A small image classifier, trained from scratch.
Model: 32-pixel images, moe top_k, num experts 16, layers 12, width 256.
Training: adamw at rate 0.0011, 26700 steps, held-out accuracy 94%.
Data: trained on capsule endoscopy frames (Kvasir-Capsule), 42238 training examples, 40.5 epochs.
Rows from expert 0 of block 3, named by matrix and row number. Rows with one number belong to one neuron. Each number is 200 + 40 x the weight over its row's rms, rounded and kept within 0 to 999. All counts start at 0. After the name is the row's rms in percent of the matrix's.
# up: expert up (model.blocks.3.mlp.up, 16x128x256), inputs 86-171
# down: expert down (model.blocks.3.mlp.down, 16x256x128, transposed), outputs 86-171
up.18,161,259,201,173,277,198,189,163,154,217,191,196,229,205,177,159,195,207,200,242,209,162,111,179,252,147,235,203,174,151,100,174,155,180,193,201,165,225,196,206,217,262,273,247,167,193,193,259,244,293,172,201,205,250,192,179,230,236,219,278,129,229,191,175,183,234,249,161,221,201,194,191,164,223,210,216,175,179,251,94,258,143,174,166,210,171,180
down.18,150,182,202,224,210,258,106,163,141,212,216,121,228,201,162,197,118,215,238,111,236,214,142,196,197,231,198,221,188,159,230,153,228,280,226,266,208,192,213,235,231,186,262,207,195,238,254,215,191,184,185,199,144,171,140,215,213,136,281,287,238,243,146,264,212,196,225,245,205,281,218,232,139,144,201,173,318,209,203,145,184,270,175,163,183,199,246
up.19,056,270,214,253,192,181,225,128,202,238,183,197,146,200,219,206,224,73,166,184,211,215,192,111,203,172,216,184,163,190,208,269,177,171,141,175,81,236,207,161,77,204,232,173,143,275,181,156,188,218,167,173,226,207,206,200,195,212,158,224,217,149,225,202,220,173,200,120,252,187,185,187,229,240,174,198,179,192,207,206,215,180,246,85,192,134,111
down.19,046,91,279,173,134,187,179,268,212,220,193,140,164,245,130,216,235,174,221,218,215,200,113,207,213,278,218,142,173,183,389,156,183,183,172,229,247,172,192,226,234,218,198,196,199,145,190,233,223,239,248,223,228,243,163,177,201,209,268,201,255,233,148,247,212,176,182,219,193,232,255,228,193,256,169,139,217,158,181,193,198,199,189,234,196,211,196
up.20,147,235,208,184,279,179,221,196,138,278,127,150,191,235,186,180,168,232,217,213,235,149,176,137,318,177,215,129,227,141,181,131,197,188,181,211,191,225,185,216,201,314,244,188,183,182,197,281,228,232,209,198,192,245,211,175,223,242,188,232,95,215,162,156,172,217,293,145,262,217,186,200,205,200,199,213,241,186,270,144,255,113,176,181,235,190,171
down.20,146,220,115,234,259,286,157,267,251,233,198,177,203,227,155,181,143,199,224,192,189,229,180,163,202,183,216,191,207,230,185,196,287,166,201,203,225,187,270,220,140,215,196,181,213,247,287,229,166,167,155,279,129,260,144,253,158,126,261,251,203,222,236,285,213,274,182,218,203,282,190,224,203,171,191,173,238,235,212,200,140,237,218,253,141,155,206
up.21,083,211,178,199,224,145,212,163,207,196,188,195,192,236,246,214,244,224,166,152,196,217,154,256,245,145,170,233,174,176,139,187,136,203,194,139,175,244,135,164,109,224,191,214,167,228,196,234,235,298,183,189,271,309,235,167,201,222,118,190,177,135,206,167,272,236,253,166,240,155,148,166,224,229,89,228,159,207,270,173,231,194,202,144,172,139,194
down.21,090,206,162,171,270,214,169,191,121,189,323,210,190,149,183,193,157,207,217,200,199,166,193,209,138,182,211,241,122,195,206,148,214,210,182,240,137,226,173,194,222,209,282,236,223,252,256,225,196,197,119,228,142,246,220,173,133,184,264,240,176,188,150,219,186,176,220,230,132,202,265,179,210,177,224,199,261,212,209,144,211,152,191,238,162,235,255
up.22,111,148,244,211,137,170,136,231,186,198,259,158,115,237,292,211,244,182,202,250,222,230,213,49,178,207,230,187,267,184,255,260,250,217,214,225,194,194,169,218,197,188,184,194,242,206,234,189,172,148,252,254,158,171,212,275,174,183,235,160,262,227,185,155,144,131,224,250,272,200,225,190,154,191,247,159,223,176,86,230,179,219,216,225,230,224,230
down.22,157,154,202,216,168,202,186,167,218,186,142,174,158,182,230,224,151,193,250,233,223,202,200,213,191,223,182,144,206,235,234,247,178,179,177,138,210,177,219,248,137,204,144,235,164,193,195,149,259,135,183,233,201,205,155,219,193,166,162,282,246,181,268,241,228,124,111,186,201,184,172,253,186,185,153,253,196,239,186,167,181,292,195,205,155,158,180
up.23,118,244,139,178,170,187,220,173,189,202,240,241,237,215,240,157,197,231,158,186,159,250,190,208,183,182,188,206,150,195,167,187,163,217,275,135,153,236,175,165,131,209,194,295,170,119,229,237,225,268,232,136,184,248,235,173,171,213,196,174,229,183,218,171,270,194,240,173,198,193,178,136,261,132,127,207,198,240,244,215,259,159,231,168,201,163,220
down.23,118,168,157,187,191,190,198,104,154,138,155,205,262,249,133,148,167,214,212,203,191,187,191,215,267,212,118,181,152,186,232,190,131,238,264,178,213,196,128,252,225,197,156,250,112,202,189,229,220,194,203,139,206,239,196,137,225,149,191,243,258,224,229,225,214,189,179,143,214,169,213,186,195,186,114,232,152,278,244,151,241,238,150,89,175,174,187
up.24,120,150,222,232,300,177,205,212,195,169,202,182,230,170,187,175,218,152,230,191,188,175,183,228,190,180,146,182,191,183,252,267,144,186,135,193,226,173,177,189,169,207,224,205,156,234,205,172,216,179,158,167,233,177,188,163,242,220,152,286,232,213,294,226,205,175,158,159,266,195,189,194,194,297,174,217,164,186,140,207,196,243,186,155,162,190,165
down.24,116,238,219,192,144,196,221,174,204,198,241,191,199,206,215,268,195,252,144,196,186,216,219,275,183,178,189,247,144,219,203,169,226,222,248,214,148,262,290,179,224,129,172,257,191,175,167,221,190,161,197,246,153,164,173,179,129,136,244,228,245,189,200,180,243,221,185,246,107,138,206,190,204,107,216,205,266,238,192,194,218,235,236,213,247,254,237
up.25,035,199,211,206,205,207,238,201,213,172,198,180,174,212,261,188,223,198,128,232,190,231,203,174,320,217,203,196,190,205,185,198,156,116,211,193,136,234,222,146,137,171,189,202,97,225,70,183,234,256,195,174,176,149,194,166,244,225,195,185,189,205,255,168,228,218,264,146,296,213,204,210,314,236,182,176,123,232,208,168,196,157,182,67,279,165,196
down.25,044,192,189,214,177,180,241,155,182,173,187,187,229,159,215,198,198,92,220,178,147,177,126,182,186,191,189,161,213,227,216,187,186,203,96,258,176,219,218,180,211,133,165,122,270,187,207,211,217,247,134,249,222,211,207,212,221,199,202,223,110,119,189,269,157,255,272,213,162,168,159,240,193,279,176,241,255,254,194,150,202,242,264,180,232,264,157
up.26,153,193,241,158,158,86,212,205,158,189,179,177,208,229,237,226,267,242,203,220,282,154,134,184,237,122,292,172,228,134,189,193,155,203,239,230,202,184,163,260,235,210,211,213,201,146,121,263,256,279,302,267,247,187,264,178,294,237,212,202,138,213,165,139,179,215,222,210,224,156,188,226,153,167,225,234,183,209,209,158,271,183,119,163,196,205,216
down.26,123,174,155,246,267,256,150,230,197,212,252,206,171,177,217,186,153,148,245,182,177,272,214,165,139,169,190,271,173,235,198,217,255,165,190,208,247,231,255,107,173,174,188,210,213,283,273,223,130,180,125,185,193,228,143,270,155,127,222,237,245,139,241,265,244,246,209,209,203,215,207,193,166,198,182,184,247,226,202,249,162,212,204,257,187,165,140
up.27,032,183,194,239,194,187,191,153,208,154,215,302,184,195,224,228,251,126,138,182,214,245,195,219,183,224,206,170,191,188,186,255,117,213,190,148,129,214,213,154,209,186,223,180,59,202,191,196,228,236,248,276,208,235,212,200,153,211,202,183,127,209,228,183,251,190,192,147,186,235,175,164,278,228,158,213,208,122,208,172,192,233,238,110,211,157,185
down.27,042,210,205,194,303,207,233,200,244,176,228,225,204,212,190,227,179,228,168,190,187,218,186,194,215,217,237,270,202,164,105,209,200,212,298,200,225,180,203,154,134,248,232,181,81,216,183,200,197,232,137,229,148,266,211,199,187,220,225,130,270,183,223,182,198,211,218,132,184,197,257,195,213,195,118,147,165,185,182,167,145,215,207,214,157,196,282
up.28,104,305,174,153,188,157,197,216,158,156,210,191,195,241,151,168,202,192,94,218,179,222,172,169,198,168,213,213,183,181,168,178,168,157,257,145,132,209,146,182,201,275,242,218,161,146,146,217,231,250,276,165,194,246,251,162,217,203,190,206,191,205,207,148,152,237,222,172,224,187,192,168,243,152,152,204,194,194,276,156,250,159,233,162,182,181,197
down.28,116,210,202,186,174,204,251,203,186,227,194,246,220,230,153,172,193,298,197,235,221,233,184,222,220,196,182,183,230,202,146,121,190,208,221,193,188,287,178,266,249,175,134,281,172,131,160,241,209,299,256,249,241,206,241,193,104,223,173,183,184,229,169,194,233,162,232,236,142,167,235,124,179,156,188,246,135,272,192,143,227,174,141,193,201,207,237
up.29,065,208,201,232,248,156,258,148,221,136,149,229,194,216,258,191,239,182,148,199,194,225,140,189,238,165,191,167,227,217,174,275,161,186,190,137,162,180,186,155,109,231,192,225,74,145,139,196,229,231,222,175,270,239,168,175,217,250,119,202,202,194,247,185,215,199,182,176,294,197,106,185,194,277,170,231,133,194,229,215,220,220,237,47,226,93,170
down.29,065,190,146,145,193,120,187,191,116,176,242,229,214,161,214,194,242,254,224,201,196,152,179,237,156,202,210,151,144,202,191,221,123,264,220,134,184,224,132,235,248,155,156,225,185,175,199,183,229,244,211,233,143,228,233,157,209,152,219,239,187,163,228,177,215,215,176,252,179,187,240,180,160,145,149,244,132,205,139,162,189,172,191,228,192,258,169
up.30,098,156,192,191,223,101,210,168,129,174,163,216,132,202,244,193,209,211,221,233,213,149,147,176,236,118,264,216,250,169,145,206,171,181,197,190,216,235,219,227,168,251,208,232,147,157,198,250,267,238,238,220,237,244,202,133,230,275,188,212,147,174,206,161,227,200,241,117,238,149,165,183,127,240,184,258,220,129,202,244,246,186,144,158,290,142,158
down.30,105,183,147,217,181,243,177,207,220,212,226,213,153,285,242,161,181,186,251,223,176,230,259,198,151,220,125,207,200,221,233,299,271,160,247,140,287,175,213,177,232,181,118,241,184,204,281,216,158,89,157,207,187,186,218,259,195,112,213,251,313,183,279,194,197,137,133,171,250,207,213,210,141,209,181,257,205,244,204,220,174,208,232,229,184,187,127
up.31,242,210,138,251,258,255,150,177,167,266,227,183,190,206,185,100,148,180,256,197,209,218,187,130,180,187,232,245,158,162,194,191,247,212,199,221,200,259,231,146,219,237,297,186,207,241,276,216,165,198,137,164,148,196,130,240,162,179,241,195,225,210,154,203,193,201,266,175,199,261,222,117,161,213,239,144,235,171,188,193,186,124,224,200,266,202,159
down.31,229,180,258,188,153,222,179,233,172,170,162,177,157,265,222,232,181,182,205,214,221,206,203,137,243,185,210,196,238,174,232,206,236,142,247,231,239,129,236,223,231,202,194,198,206,230,193,236,203,177,256,220,183,137,198,254,267,236,242,233,251,245,203,177,159,191,158,218,276,176,231,267,166,123,222,146,259,176,201,225,185,266,204,165,210,233,194
up.32,128,213,208,257,180,192,196,200,220,253,215,132,137,218,283,170,164,157,218,201,251,216,180,200,255,163,252,214,158,162,207,217,221,205,102,167,166,262,179,157,159,209,201,182,182,274,233,199,206,183,160,214,136,228,136,263,176,198,195,182,166,184,148,210,249,207,249,211,200,222,222,149,184,258,216,141,225,132,153,176,188,202,193,180,256,140,161
down.32,110,79,285,198,183,222,226,186,209,137,107,196,205,188,218,242,253,167,286,188,264,147,182,188,236,208,175,158,273,210,242,220,156,161,120,240,248,178,128,224,210,167,140,184,247,185,147,160,183,185,256,204,263,127,233,184,257,273,137,177,209,185,221,199,188,197,176,192,209,176,162,277,192,251,212,242,175,164,144,194,211,248,166,205,217,191,211
up.33,032,239,298,246,248,187,174,193,272,176,198,156,197,250,244,180,184,165,207,166,221,190,178,187,201,167,174,191,151,130,184,213,197,228,168,212,186,164,189,180,58,243,169,142,143,218,225,174,118,145,155,220,213,231,189,193,249,189,213,186,118,187,182,226,186,153,192,146,251,228,130,191,210,245,210,214,233,189,292,193,201,201,193,96,180,183,183
down.33,044,273,223,212,208,187,207,183,192,170,177,165,158,191,151,171,238,224,172,179,209,223,191,234,67,207,216,228,215,190,189,198,266,202,222,175,216,157,187,120,128,176,186,184,227,194,276,206,175,168,185,182,127,212,128,208,187,208,174,201,224,213,193,182,232,202,224,302,225,190,256,187,206,210,52,225,159,190,235,204,206,197,202,206,193,157,214
up.34,094,216,227,211,288,181,198,174,208,170,140,194,194,196,234,242,226,179,176,212,230,179,173,216,251,154,226,175,189,203,177,192,144,163,102,174,127,227,203,217,149,194,171,213,129,191,150,176,274,243,232,189,265,258,182,194,205,260,191,196,180,164,254,225,234,326,181,169,188,178,117,173,231,260,161,220,171,152,150,206,218,240,170,158,208,65,172
down.34,067,141,208,217,107,174,190,186,208,275,202,232,186,214,208,203,207,210,189,163,225,213,242,203,93,209,154,223,193,200,279,207,165,232,247,169,207,204,150,154,253,160,232,147,147,196,228,169,185,214,185,153,194,217,209,206,195,122,199,171,271,272,200,156,141,178,134,212,197,211,197,102,127,180,202,216,161,215,196,168,166,156,240,186,194,327,173
up.35,115,155,184,190,246,182,186,164,179,169,198,182,223,195,201,195,227,171,220,243,221,166,100,218,246,159,223,188,198,179,187,261,119,204,187,189,207,189,168,202,178,204,180,221,145,223,136,214,243,233,196,249,293,248,215,154,220,223,136,237,188,138,237,220,212,233,127,184,199,162,169,203,201,240,142,263,126,216,204,186,205,224,171,139,148,115,151
down.35,103,79,156,241,235,226,132,208,184,98,220,178,262,228,211,218,208,223,238,164,245,227,248,224,91,189,210,274,222,231,187,201,244,127,216,216,248,157,202,171,152,156,247,223,201,237,237,196,177,207,199,231,183,168,190,241,204,174,233,235,218,185,324,248,141,256,193,249,185,100,255,259,179,155,162,176,237,229,178,227,174,219,220,156,205,198,183
up.36,048,213,179,197,201,202,219,193,212,212,140,219,92,229,190,212,205,137,165,167,195,234,150,213,207,186,159,191,199,178,223,193,201,209,144,114,119,235,204,152,146,216,183,155,102,214,215,133,247,243,167,192,219,232,225,208,224,189,151,201,163,100,198,210,208,159,176,171,291,207,105,159,227,270,171,228,157,197,228,226,171,263,182,41,199,82,126
down.36,042,219,196,108,184,199,243,223,203,205,168,231,191,232,219,178,209,206,186,138,195,159,229,234,118,205,158,147,228,301,236,227,253,221,190,181,166,120,225,187,154,198,188,113,226,170,203,173,188,185,191,186,206,210,178,202,191,191,216,208,203,206,230,212,181,202,211,234,225,233,191,193,204,211,195,219,175,218,235,165,169,181,216,237,194,182,206
up.37,044,179,219,279,235,204,222,221,238,226,150,175,205,188,240,213,240,188,180,166,270,217,176,219,216,183,180,193,211,176,193,204,197,194,129,216,204,193,126,157,212,196,195,218,66,287,109,198,175,204,198,206,233,196,239,183,196,241,25,186,189,185,305,188,192,197,202,196,300,209,115,193,218,269,179,176,174,209,123,165,201,208,192,61,142,182,234
down.37,038,164,165,240,214,278,169,158,243,90,248,227,229,184,230,229,189,241,225,179,167,183,203,166,206,182,218,280,206,201,173,258,213,216,176,202,212,162,175,155,209,176,204,229,193,200,169,246,285,258,215,210,188,150,187,198,120,173,198,216,265,196,154,248,192,238,229,220,164,134,162,166,197,216,234,242,197,138,216,175,184,194,181,141,199,282,192
up.38,052,239,215,219,199,205,288,185,187,192,129,158,135,278,205,249,170,159,128,162,206,207,193,202,187,167,207,187,177,216,166,211,226,212,199,125,152,222,182,196,156,230,115,203,149,198,190,179,219,255,194,211,199,308,234,198,217,193,98,196,226,190,213,196,239,276,184,205,220,226,163,184,229,194,145,204,190,205,226,228,189,186,222,40,197,123,168
down.38,044,214,242,254,267,161,264,179,225,231,226,181,204,296,205,111,158,220,108,190,270,214,212,202,234,280,157,171,195,184,240,237,225,175,206,153,168,185,202,226,185,187,185,183,230,230,196,189,214,229,206,192,184,250,201,234,174,186,205,154,166,210,193,223,208,235,305,77,197,228,205,158,189,232,177,196,224,235,216,230,156,196,256,252,169,187,229
up.39,203,267,177,201,239,203,188,139,202,179,217,238,260,175,135,169,181,203,133,200,114,193,187,190,181,207,175,208,155,220,167,153,176,182,229,135,147,234,187,152,172,226,234,276,169,175,213,185,216,231,191,134,188,242,196,134,196,191,162,204,188,170,224,171,194,180,227,131,187,209,213,164,282,201,168,196,214,237,268,148,266,151,249,192,192,210,179
down.39,198,254,199,144,177,194,183,204,151,159,257,217,214,243,206,192,217,264,179,242,148,187,167,209,232,210,174,217,173,176,196,180,150,240,302,181,128,244,172,244,185,240,198,262,185,132,177,277,260,260,249,187,181,213,268,152,139,205,218,212,196,256,194,165,206,172,231,236,176,146,216,173,165,121,183,227,239,224,266,163,264,219,181,153,206,205,225
up.40,159,123,191,183,195,114,150,190,159,145,204,179,222,190,212,210,244,220,227,215,227,167,117,239,193,173,231,197,181,195,161,224,78,170,215,178,218,179,113,222,197,173,166,237,172,168,130,203,264,268,256,236,265,222,245,162,292,214,181,224,197,165,222,194,177,227,187,246,179,142,212,203,201,204,157,283,120,208,158,175,242,213,149,175,161,176,182
down.40,129,185,182,183,244,240,156,254,181,220,276,172,260,208,139,173,152,246,217,169,189,259,174,236,129,151,146,256,120,148,175,124,215,202,209,185,173,236,227,184,147,177,202,255,158,232,207,249,109,257,160,204,178,184,207,247,143,119,253,252,204,207,217,269,238,194,273,249,149,243,191,180,178,162,150,232,256,262,230,193,183,207,145,191,140,176,237
up.41,059,195,196,185,232,198,193,172,245,228,197,191,112,244,290,171,261,172,210,231,209,181,97,199,274,190,248,119,226,185,185,197,178,144,211,200,205,240,213,180,162,218,185,198,112,196,205,234,166,232,181,246,209,213,209,238,232,225,208,172,150,211,158,222,220,247,224,226,222,205,176,179,237,245,171,206,105,206,154,188,237,236,214,81,194,72,166
down.41,056,226,158,173,225,205,204,198,192,170,193,218,172,291,285,176,159,220,289,174,196,212,237,229,177,210,219,220,184,242,220,288,213,219,213,185,165,212,209,195,282,172,165,155,168,160,220,232,265,208,201,174,202,196,92,202,167,188,233,165,226,232,231,181,179,258,219,176,260,317,271,184,193,200,201,224,79,158,249,241,145,181,233,187,236,180,164
up.42,117,187,221,213,109,187,173,235,242,196,262,196,112,254,276,235,217,175,150,195,199,272,197,71,187,196,245,231,229,210,241,263,243,175,251,222,211,177,195,202,206,197,190,194,244,209,212,204,153,149,243,248,189,167,217,277,191,175,235,160,245,228,174,161,153,145,204,263,308,198,211,194,162,153,259,136,229,175,151,233,153,210,249,173,227,229,222
down.42,156,167,186,210,206,188,190,180,232,164,155,172,195,179,231,215,143,171,249,229,219,214,200,212,151,200,164,153,234,240,213,255,192,165,200,136,197,168,202,240,157,175,131,264,139,186,168,175,262,110,228,234,177,211,169,217,206,149,189,275,268,180,257,238,197,133,100,226,226,159,194,273,178,168,136,244,198,248,188,173,168,296,178,199,154,148,198
up.43,164,180,250,205,168,225,258,237,282,166,220,277,258,167,130,251,223,208,184,166,166,200,232,297,169,226,152,203,204,239,222,143,214,224,199,230,232,188,230,193,216,150,134,131,242,200,138,150,190,194,181,232,216,180,239,169,182,171,181,173,181,210,198,225,210,219,122,222,135,157,193,266,242,177,246,195,191,277,251,248,188,215,217,225,122,218,248
down.43,172,167,156,156,182,127,158,155,191,128,212,220,197,165,253,243,241,210,166,209,209,187,163,236,164,187,253,219,175,235,160,234,117,299,198,185,126,213,152,198,187,160,138,210,162,212,166,228,268,265,188,205,213,285,269,147,197,157,135,186,223,142,195,161,192,193,188,250,141,109,221,216,208,157,185,231,199,253,197,138,246,245,210,237,189,166,245
up.44,063,231,193,199,227,216,220,197,215,212,128,160,163,243,243,215,200,185,196,210,160,216,186,194,239,158,132,181,143,207,192,176,182,133,199,186,143,198,221,180,192,183,120,187,74,191,60,191,216,210,168,190,258,223,200,220,200,222,82,211,166,156,241,217,275,241,191,189,217,199,96,196,273,234,107,248,170,184,206,201,199,206,211,43,206,149,163
down.44,067,221,216,232,190,134,233,160,160,163,154,171,199,222,238,239,239,211,182,222,254,160,206,199,195,136,244,175,206,159,114,207,122,206,172,208,141,207,151,187,167,215,225,172,219,204,111,177,238,228,228,240,244,187,218,119,214,227,132,266,147,172,248,199,158,169,202,194,184,157,180,207,245,195,177,208,197,193,216,197,257,187,189,180,228,191,202
up.45,091,246,215,210,209,156,191,187,190,187,121,142,148,220,259,200,222,163,173,261,241,179,79,175,321,112,224,157,234,183,164,225,134,135,171,142,188,209,121,183,166,183,196,238,164,215,176,198,257,242,180,214,277,211,225,204,260,257,143,226,181,166,205,197,198,209,230,184,236,124,161,183,193,244,178,252,152,166,206,78,229,219,150,150,215,148,102
down.45,080,149,251,172,184,210,233,237,279,193,234,238,189,163,240,219,231,242,190,169,221,254,205,191,216,229,148,158,224,216,319,266,158,164,134,243,191,161,208,250,214,269,161,181,178,152,210,210,193,162,277,213,208,149,225,186,245,275,209,194,195,267,232,194,268,166,242,209,202,248,190,228,245,229,262,224,187,187,257,206,223,211,207,182,208,222,256
up.46,058,227,216,268,237,182,256,177,219,167,169,207,179,227,234,194,204,156,149,187,172,209,207,182,252,137,205,221,203,173,202,188,134,92,225,201,182,239,207,191,110,220,177,203,116,228,112,205,238,231,211,188,307,187,180,223,219,338,105,191,189,209,229,192,310,238,216,181,218,190,171,189,233,211,150,225,171,152,212,217,215,192,148,19,222,100,177
down.46,064,201,213,235,229,221,163,233,165,232,214,186,205,122,188,159,145,181,261,198,196,185,179,290,101,293,165,225,89,190,54,194,213,193,180,173,192,169,226,186,217,141,223,249,136,234,232,198,256,163,202,181,188,173,154,211,231,222,225,212,204,160,196,221,157,216,239,209,181,237,227,302,170,175,171,188,225,153,201,200,162,191,207,169,242,190,211
up.47,073,190,222,195,214,195,194,178,220,238,159,92,204,206,266,169,249,188,238,225,197,192,121,246,232,178,220,164,175,151,182,167,149,242,199,168,211,274,176,199,164,262,186,200,159,247,105,224,210,253,247,232,253,252,190,194,186,195,189,174,177,183,207,225,261,256,178,195,200,173,181,173,228,202,162,228,116,188,186,197,226,221,164,134,127,146,172
down.47,069,159,222,258,244,166,203,145,201,238,73,198,168,216,192,208,193,210,301,186,234,209,192,209,199,170,220,146,184,230,239,200,211,209,198,175,198,193,215,164,298,209,207,224,178,205,147,73,270,226,192,217,224,210,146,192,206,199,127,258,184,150,216,192,217,202,101,86,250,205,219,249,242,185,194,232,187,182,175,179,213,174,209,188,180,200,158
up.48,075,232,211,240,247,168,226,150,145,191,119,165,216,206,207,151,190,171,189,198,227,220,163,259,271,180,198,169,189,167,190,197,88,164,170,171,196,220,166,192,173,234,203,234,99,240,174,149,222,232,214,216,259,251,203,168,209,229,152,234,173,181,228,224,233,234,229,133,230,213,183,151,186,290,88,243,161,163,186,176,237,230,147,100,232,114,115
down.48,063,208,240,204,215,179,225,249,174,208,279,175,226,204,196,266,211,177,199,183,217,177,207,216,165,176,187,276,173,189,214,225,154,186,181,225,58,165,226,191,138,182,225,215,197,284,206,166,186,204,195,197,183,106,237,210,235,204,163,336,241,166,203,176,196,200,140,192,186,82,138,237,218,169,242,150,186,169,351,173,186,210,193,232,207,240,214
up.49,149,244,163,181,204,156,228,152,197,181,201,226,202,207,189,191,205,255,143,210,145,255,188,208,221,169,212,240,190,238,135,188,150,133,275,122,163,221,190,179,143,225,206,311,184,127,201,217,235,293,235,158,220,266,243,144,196,228,170,166,186,152,215,131,228,194,228,137,173,165,197,154,238,197,149,218,188,219,260,157,267,153,240,180,218,184,190
down.49,146,194,165,189,188,173,197,172,116,166,279,182,217,249,218,150,181,295,234,228,170,198,182,241,230,198,99,284,166,146,229,223,144,259,278,166,189,207,121,227,202,203,176,257,156,160,211,265,212,221,222,153,258,238,271,148,177,196,208,203,233,227,249,186,194,200,228,164,163,166,251,165,112,174,150,230,176,230,246,168,259,199,160,126,187,204,178
up.50,116,169,197,220,58,146,182,239,243,222,206,214,114,228,296,210,244,212,153,162,239,237,221,85,139,204,228,246,219,195,218,229,257,214,227,219,246,190,215,205,232,177,211,203,240,223,228,192,149,143,233,254,184,163,240,249,205,170,213,122,234,234,163,133,150,135,196,202,251,210,252,175,154,180,231,145,222,176,108,252,199,173,228,202,281,237,207
down.50,150,158,212,214,190,192,215,204,252,155,180,194,192,188,225,256,163,201,217,234,205,202,214,206,201,211,145,148,228,252,214,262,209,150,194,145,178,171,245,257,132,205,96,246,166,176,165,180,217,135,223,222,210,217,198,199,211,164,169,281,250,173,290,226,208,149,141,205,243,152,154,278,202,198,162,265,198,245,197,194,156,309,190,191,160,144,213
up.51,134,246,168,167,261,199,194,178,160,197,147,216,187,197,195,189,194,218,194,238,171,196,142,138,269,152,237,192,202,197,109,170,169,155,198,195,167,245,236,196,166,274,236,207,129,178,202,252,271,264,208,171,195,260,172,207,210,259,185,283,132,191,214,177,235,263,262,151,204,180,131,185,209,204,184,232,204,166,255,199,237,141,217,160,255,115,180
down.51,122,193,212,237,192,253,118,82,201,190,240,119,193,224,229,221,162,135,195,137,232,189,168,152,175,229,242,193,174,181,261,248,192,270,181,259,241,186,200,138,252,231,215,174,161,248,233,202,191,151,135,203,165,185,113,231,253,101,218,258,234,220,158,257,226,196,170,254,251,287,226,230,189,196,236,179,275,235,193,135,165,263,214,172,179,228,172
up.52,029,189,213,208,174,171,204,193,236,190,208,160,207,195,181,203,218,184,94,130,185,232,216,242,185,175,208,233,196,194,160,169,270,148,96,203,224,254,185,141,228,203,219,187,194,187,144,207,180,250,161,188,241,198,232,214,174,137,213,219,197,176,199,181,202,179,222,204,297,211,195,178,204,182,173,219,191,192,205,225,215,197,207,0,195,140,31
down.52,044,219,169,232,194,188,291,189,231,208,187,228,309,253,225,183,132,213,151,214,182,206,276,197,254,219,138,187,206,238,264,236,167,193,100,225,105,193,290,259,202,202,189,154,208,165,194,219,153,202,204,157,194,202,195,166,203,242,139,147,216,222,229,238,198,190,201,178,219,232,192,200,143,191,163,171,192,230,193,138,215,51,183,235,147,227,212
up.53,046,231,191,264,191,153,230,202,169,178,153,205,165,281,212,201,163,173,134,152,219,216,201,179,254,154,233,225,196,183,176,224,129,172,196,180,197,214,203,182,206,207,205,203,125,216,174,202,239,228,199,172,252,244,182,181,192,246,200,202,199,220,203,153,250,213,231,189,275,195,215,186,194,220,118,180,234,82,231,188,247,240,178,98,250,120,147
down.53,055,186,216,191,240,187,220,172,231,250,259,112,220,246,211,220,203,219,178,178,231,200,201,164,89,264,209,164,218,192,214,212,235,200,186,225,154,185,152,237,174,144,194,221,239,145,247,261,194,166,213,243,116,195,223,174,139,169,229,209,172,216,244,212,219,167,313,219,247,272,179,193,177,221,218,243,283,236,183,107,188,231,110,196,178,231,255
up.54,103,260,217,208,196,188,227,212,235,201,181,203,153,217,213,265,186,186,188,225,219,240,169,195,281,151,174,201,220,219,183,249,169,117,192,190,213,153,167,244,154,189,123,219,65,208,133,187,226,195,272,200,268,229,244,212,278,239,160,191,172,222,282,196,205,214,179,175,300,178,129,224,228,284,145,251,158,179,213,204,187,207,204,154,183,94,182
down.54,071,196,224,172,213,156,246,187,203,167,215,185,259,260,227,216,195,247,179,202,197,219,277,214,166,219,181,222,226,194,213,167,187,215,197,156,227,145,185,240,228,223,183,249,191,200,112,252,188,221,244,199,198,206,275,180,186,127,147,210,215,218,216,126,198,166,207,189,164,137,179,222,148,158,185,217,166,274,171,243,243,184,170,209,160,247,223
up.55,072,195,217,172,243,189,188,192,189,225,180,173,140,225,294,214,250,146,212,236,233,161,100,197,251,188,255,147,183,221,210,317,84,157,175,205,190,192,127,188,173,211,202,184,137,209,162,183,251,225,207,268,293,202,207,196,251,234,185,212,168,174,221,238,217,221,216,237,227,211,150,178,196,242,170,253,102,146,152,160,219,243,189,130,194,156,161
down.55,055,227,161,158,173,274,194,183,226,165,217,239,177,225,195,175,207,245,252,271,197,194,213,169,139,163,250,157,185,222,169,243,213,194,298,168,223,200,209,201,189,201,198,212,152,138,242,237,140,221,224,324,183,206,227,234,204,230,247,201,189,206,325,175,151,254,226,195,232,209,254,197,114,207,230,200,227,167,177,284,240,208,174,172,203,133,193
up.56,063,183,231,166,206,208,196,211,208,182,212,164,173,238,215,239,210,182,170,217,181,166,129,165,243,179,205,201,202,187,204,240,148,125,192,130,187,201,206,153,119,221,209,254,65,188,154,186,195,269,206,233,261,217,231,186,240,244,120,243,185,175,302,211,221,194,188,197,279,167,197,195,229,233,128,242,140,174,246,155,252,217,213,79,183,93,183
down.56,049,202,240,178,161,171,171,205,190,213,226,218,127,174,151,232,208,145,219,195,260,160,157,101,156,197,249,164,271,229,195,209,195,173,190,208,181,187,226,211,193,207,223,208,221,206,171,156,199,179,223,187,151,100,209,242,251,202,182,189,156,242,243,196,146,119,190,227,209,186,249,221,216,178,198,210,172,184,212,246,255,179,189,163,196,202,179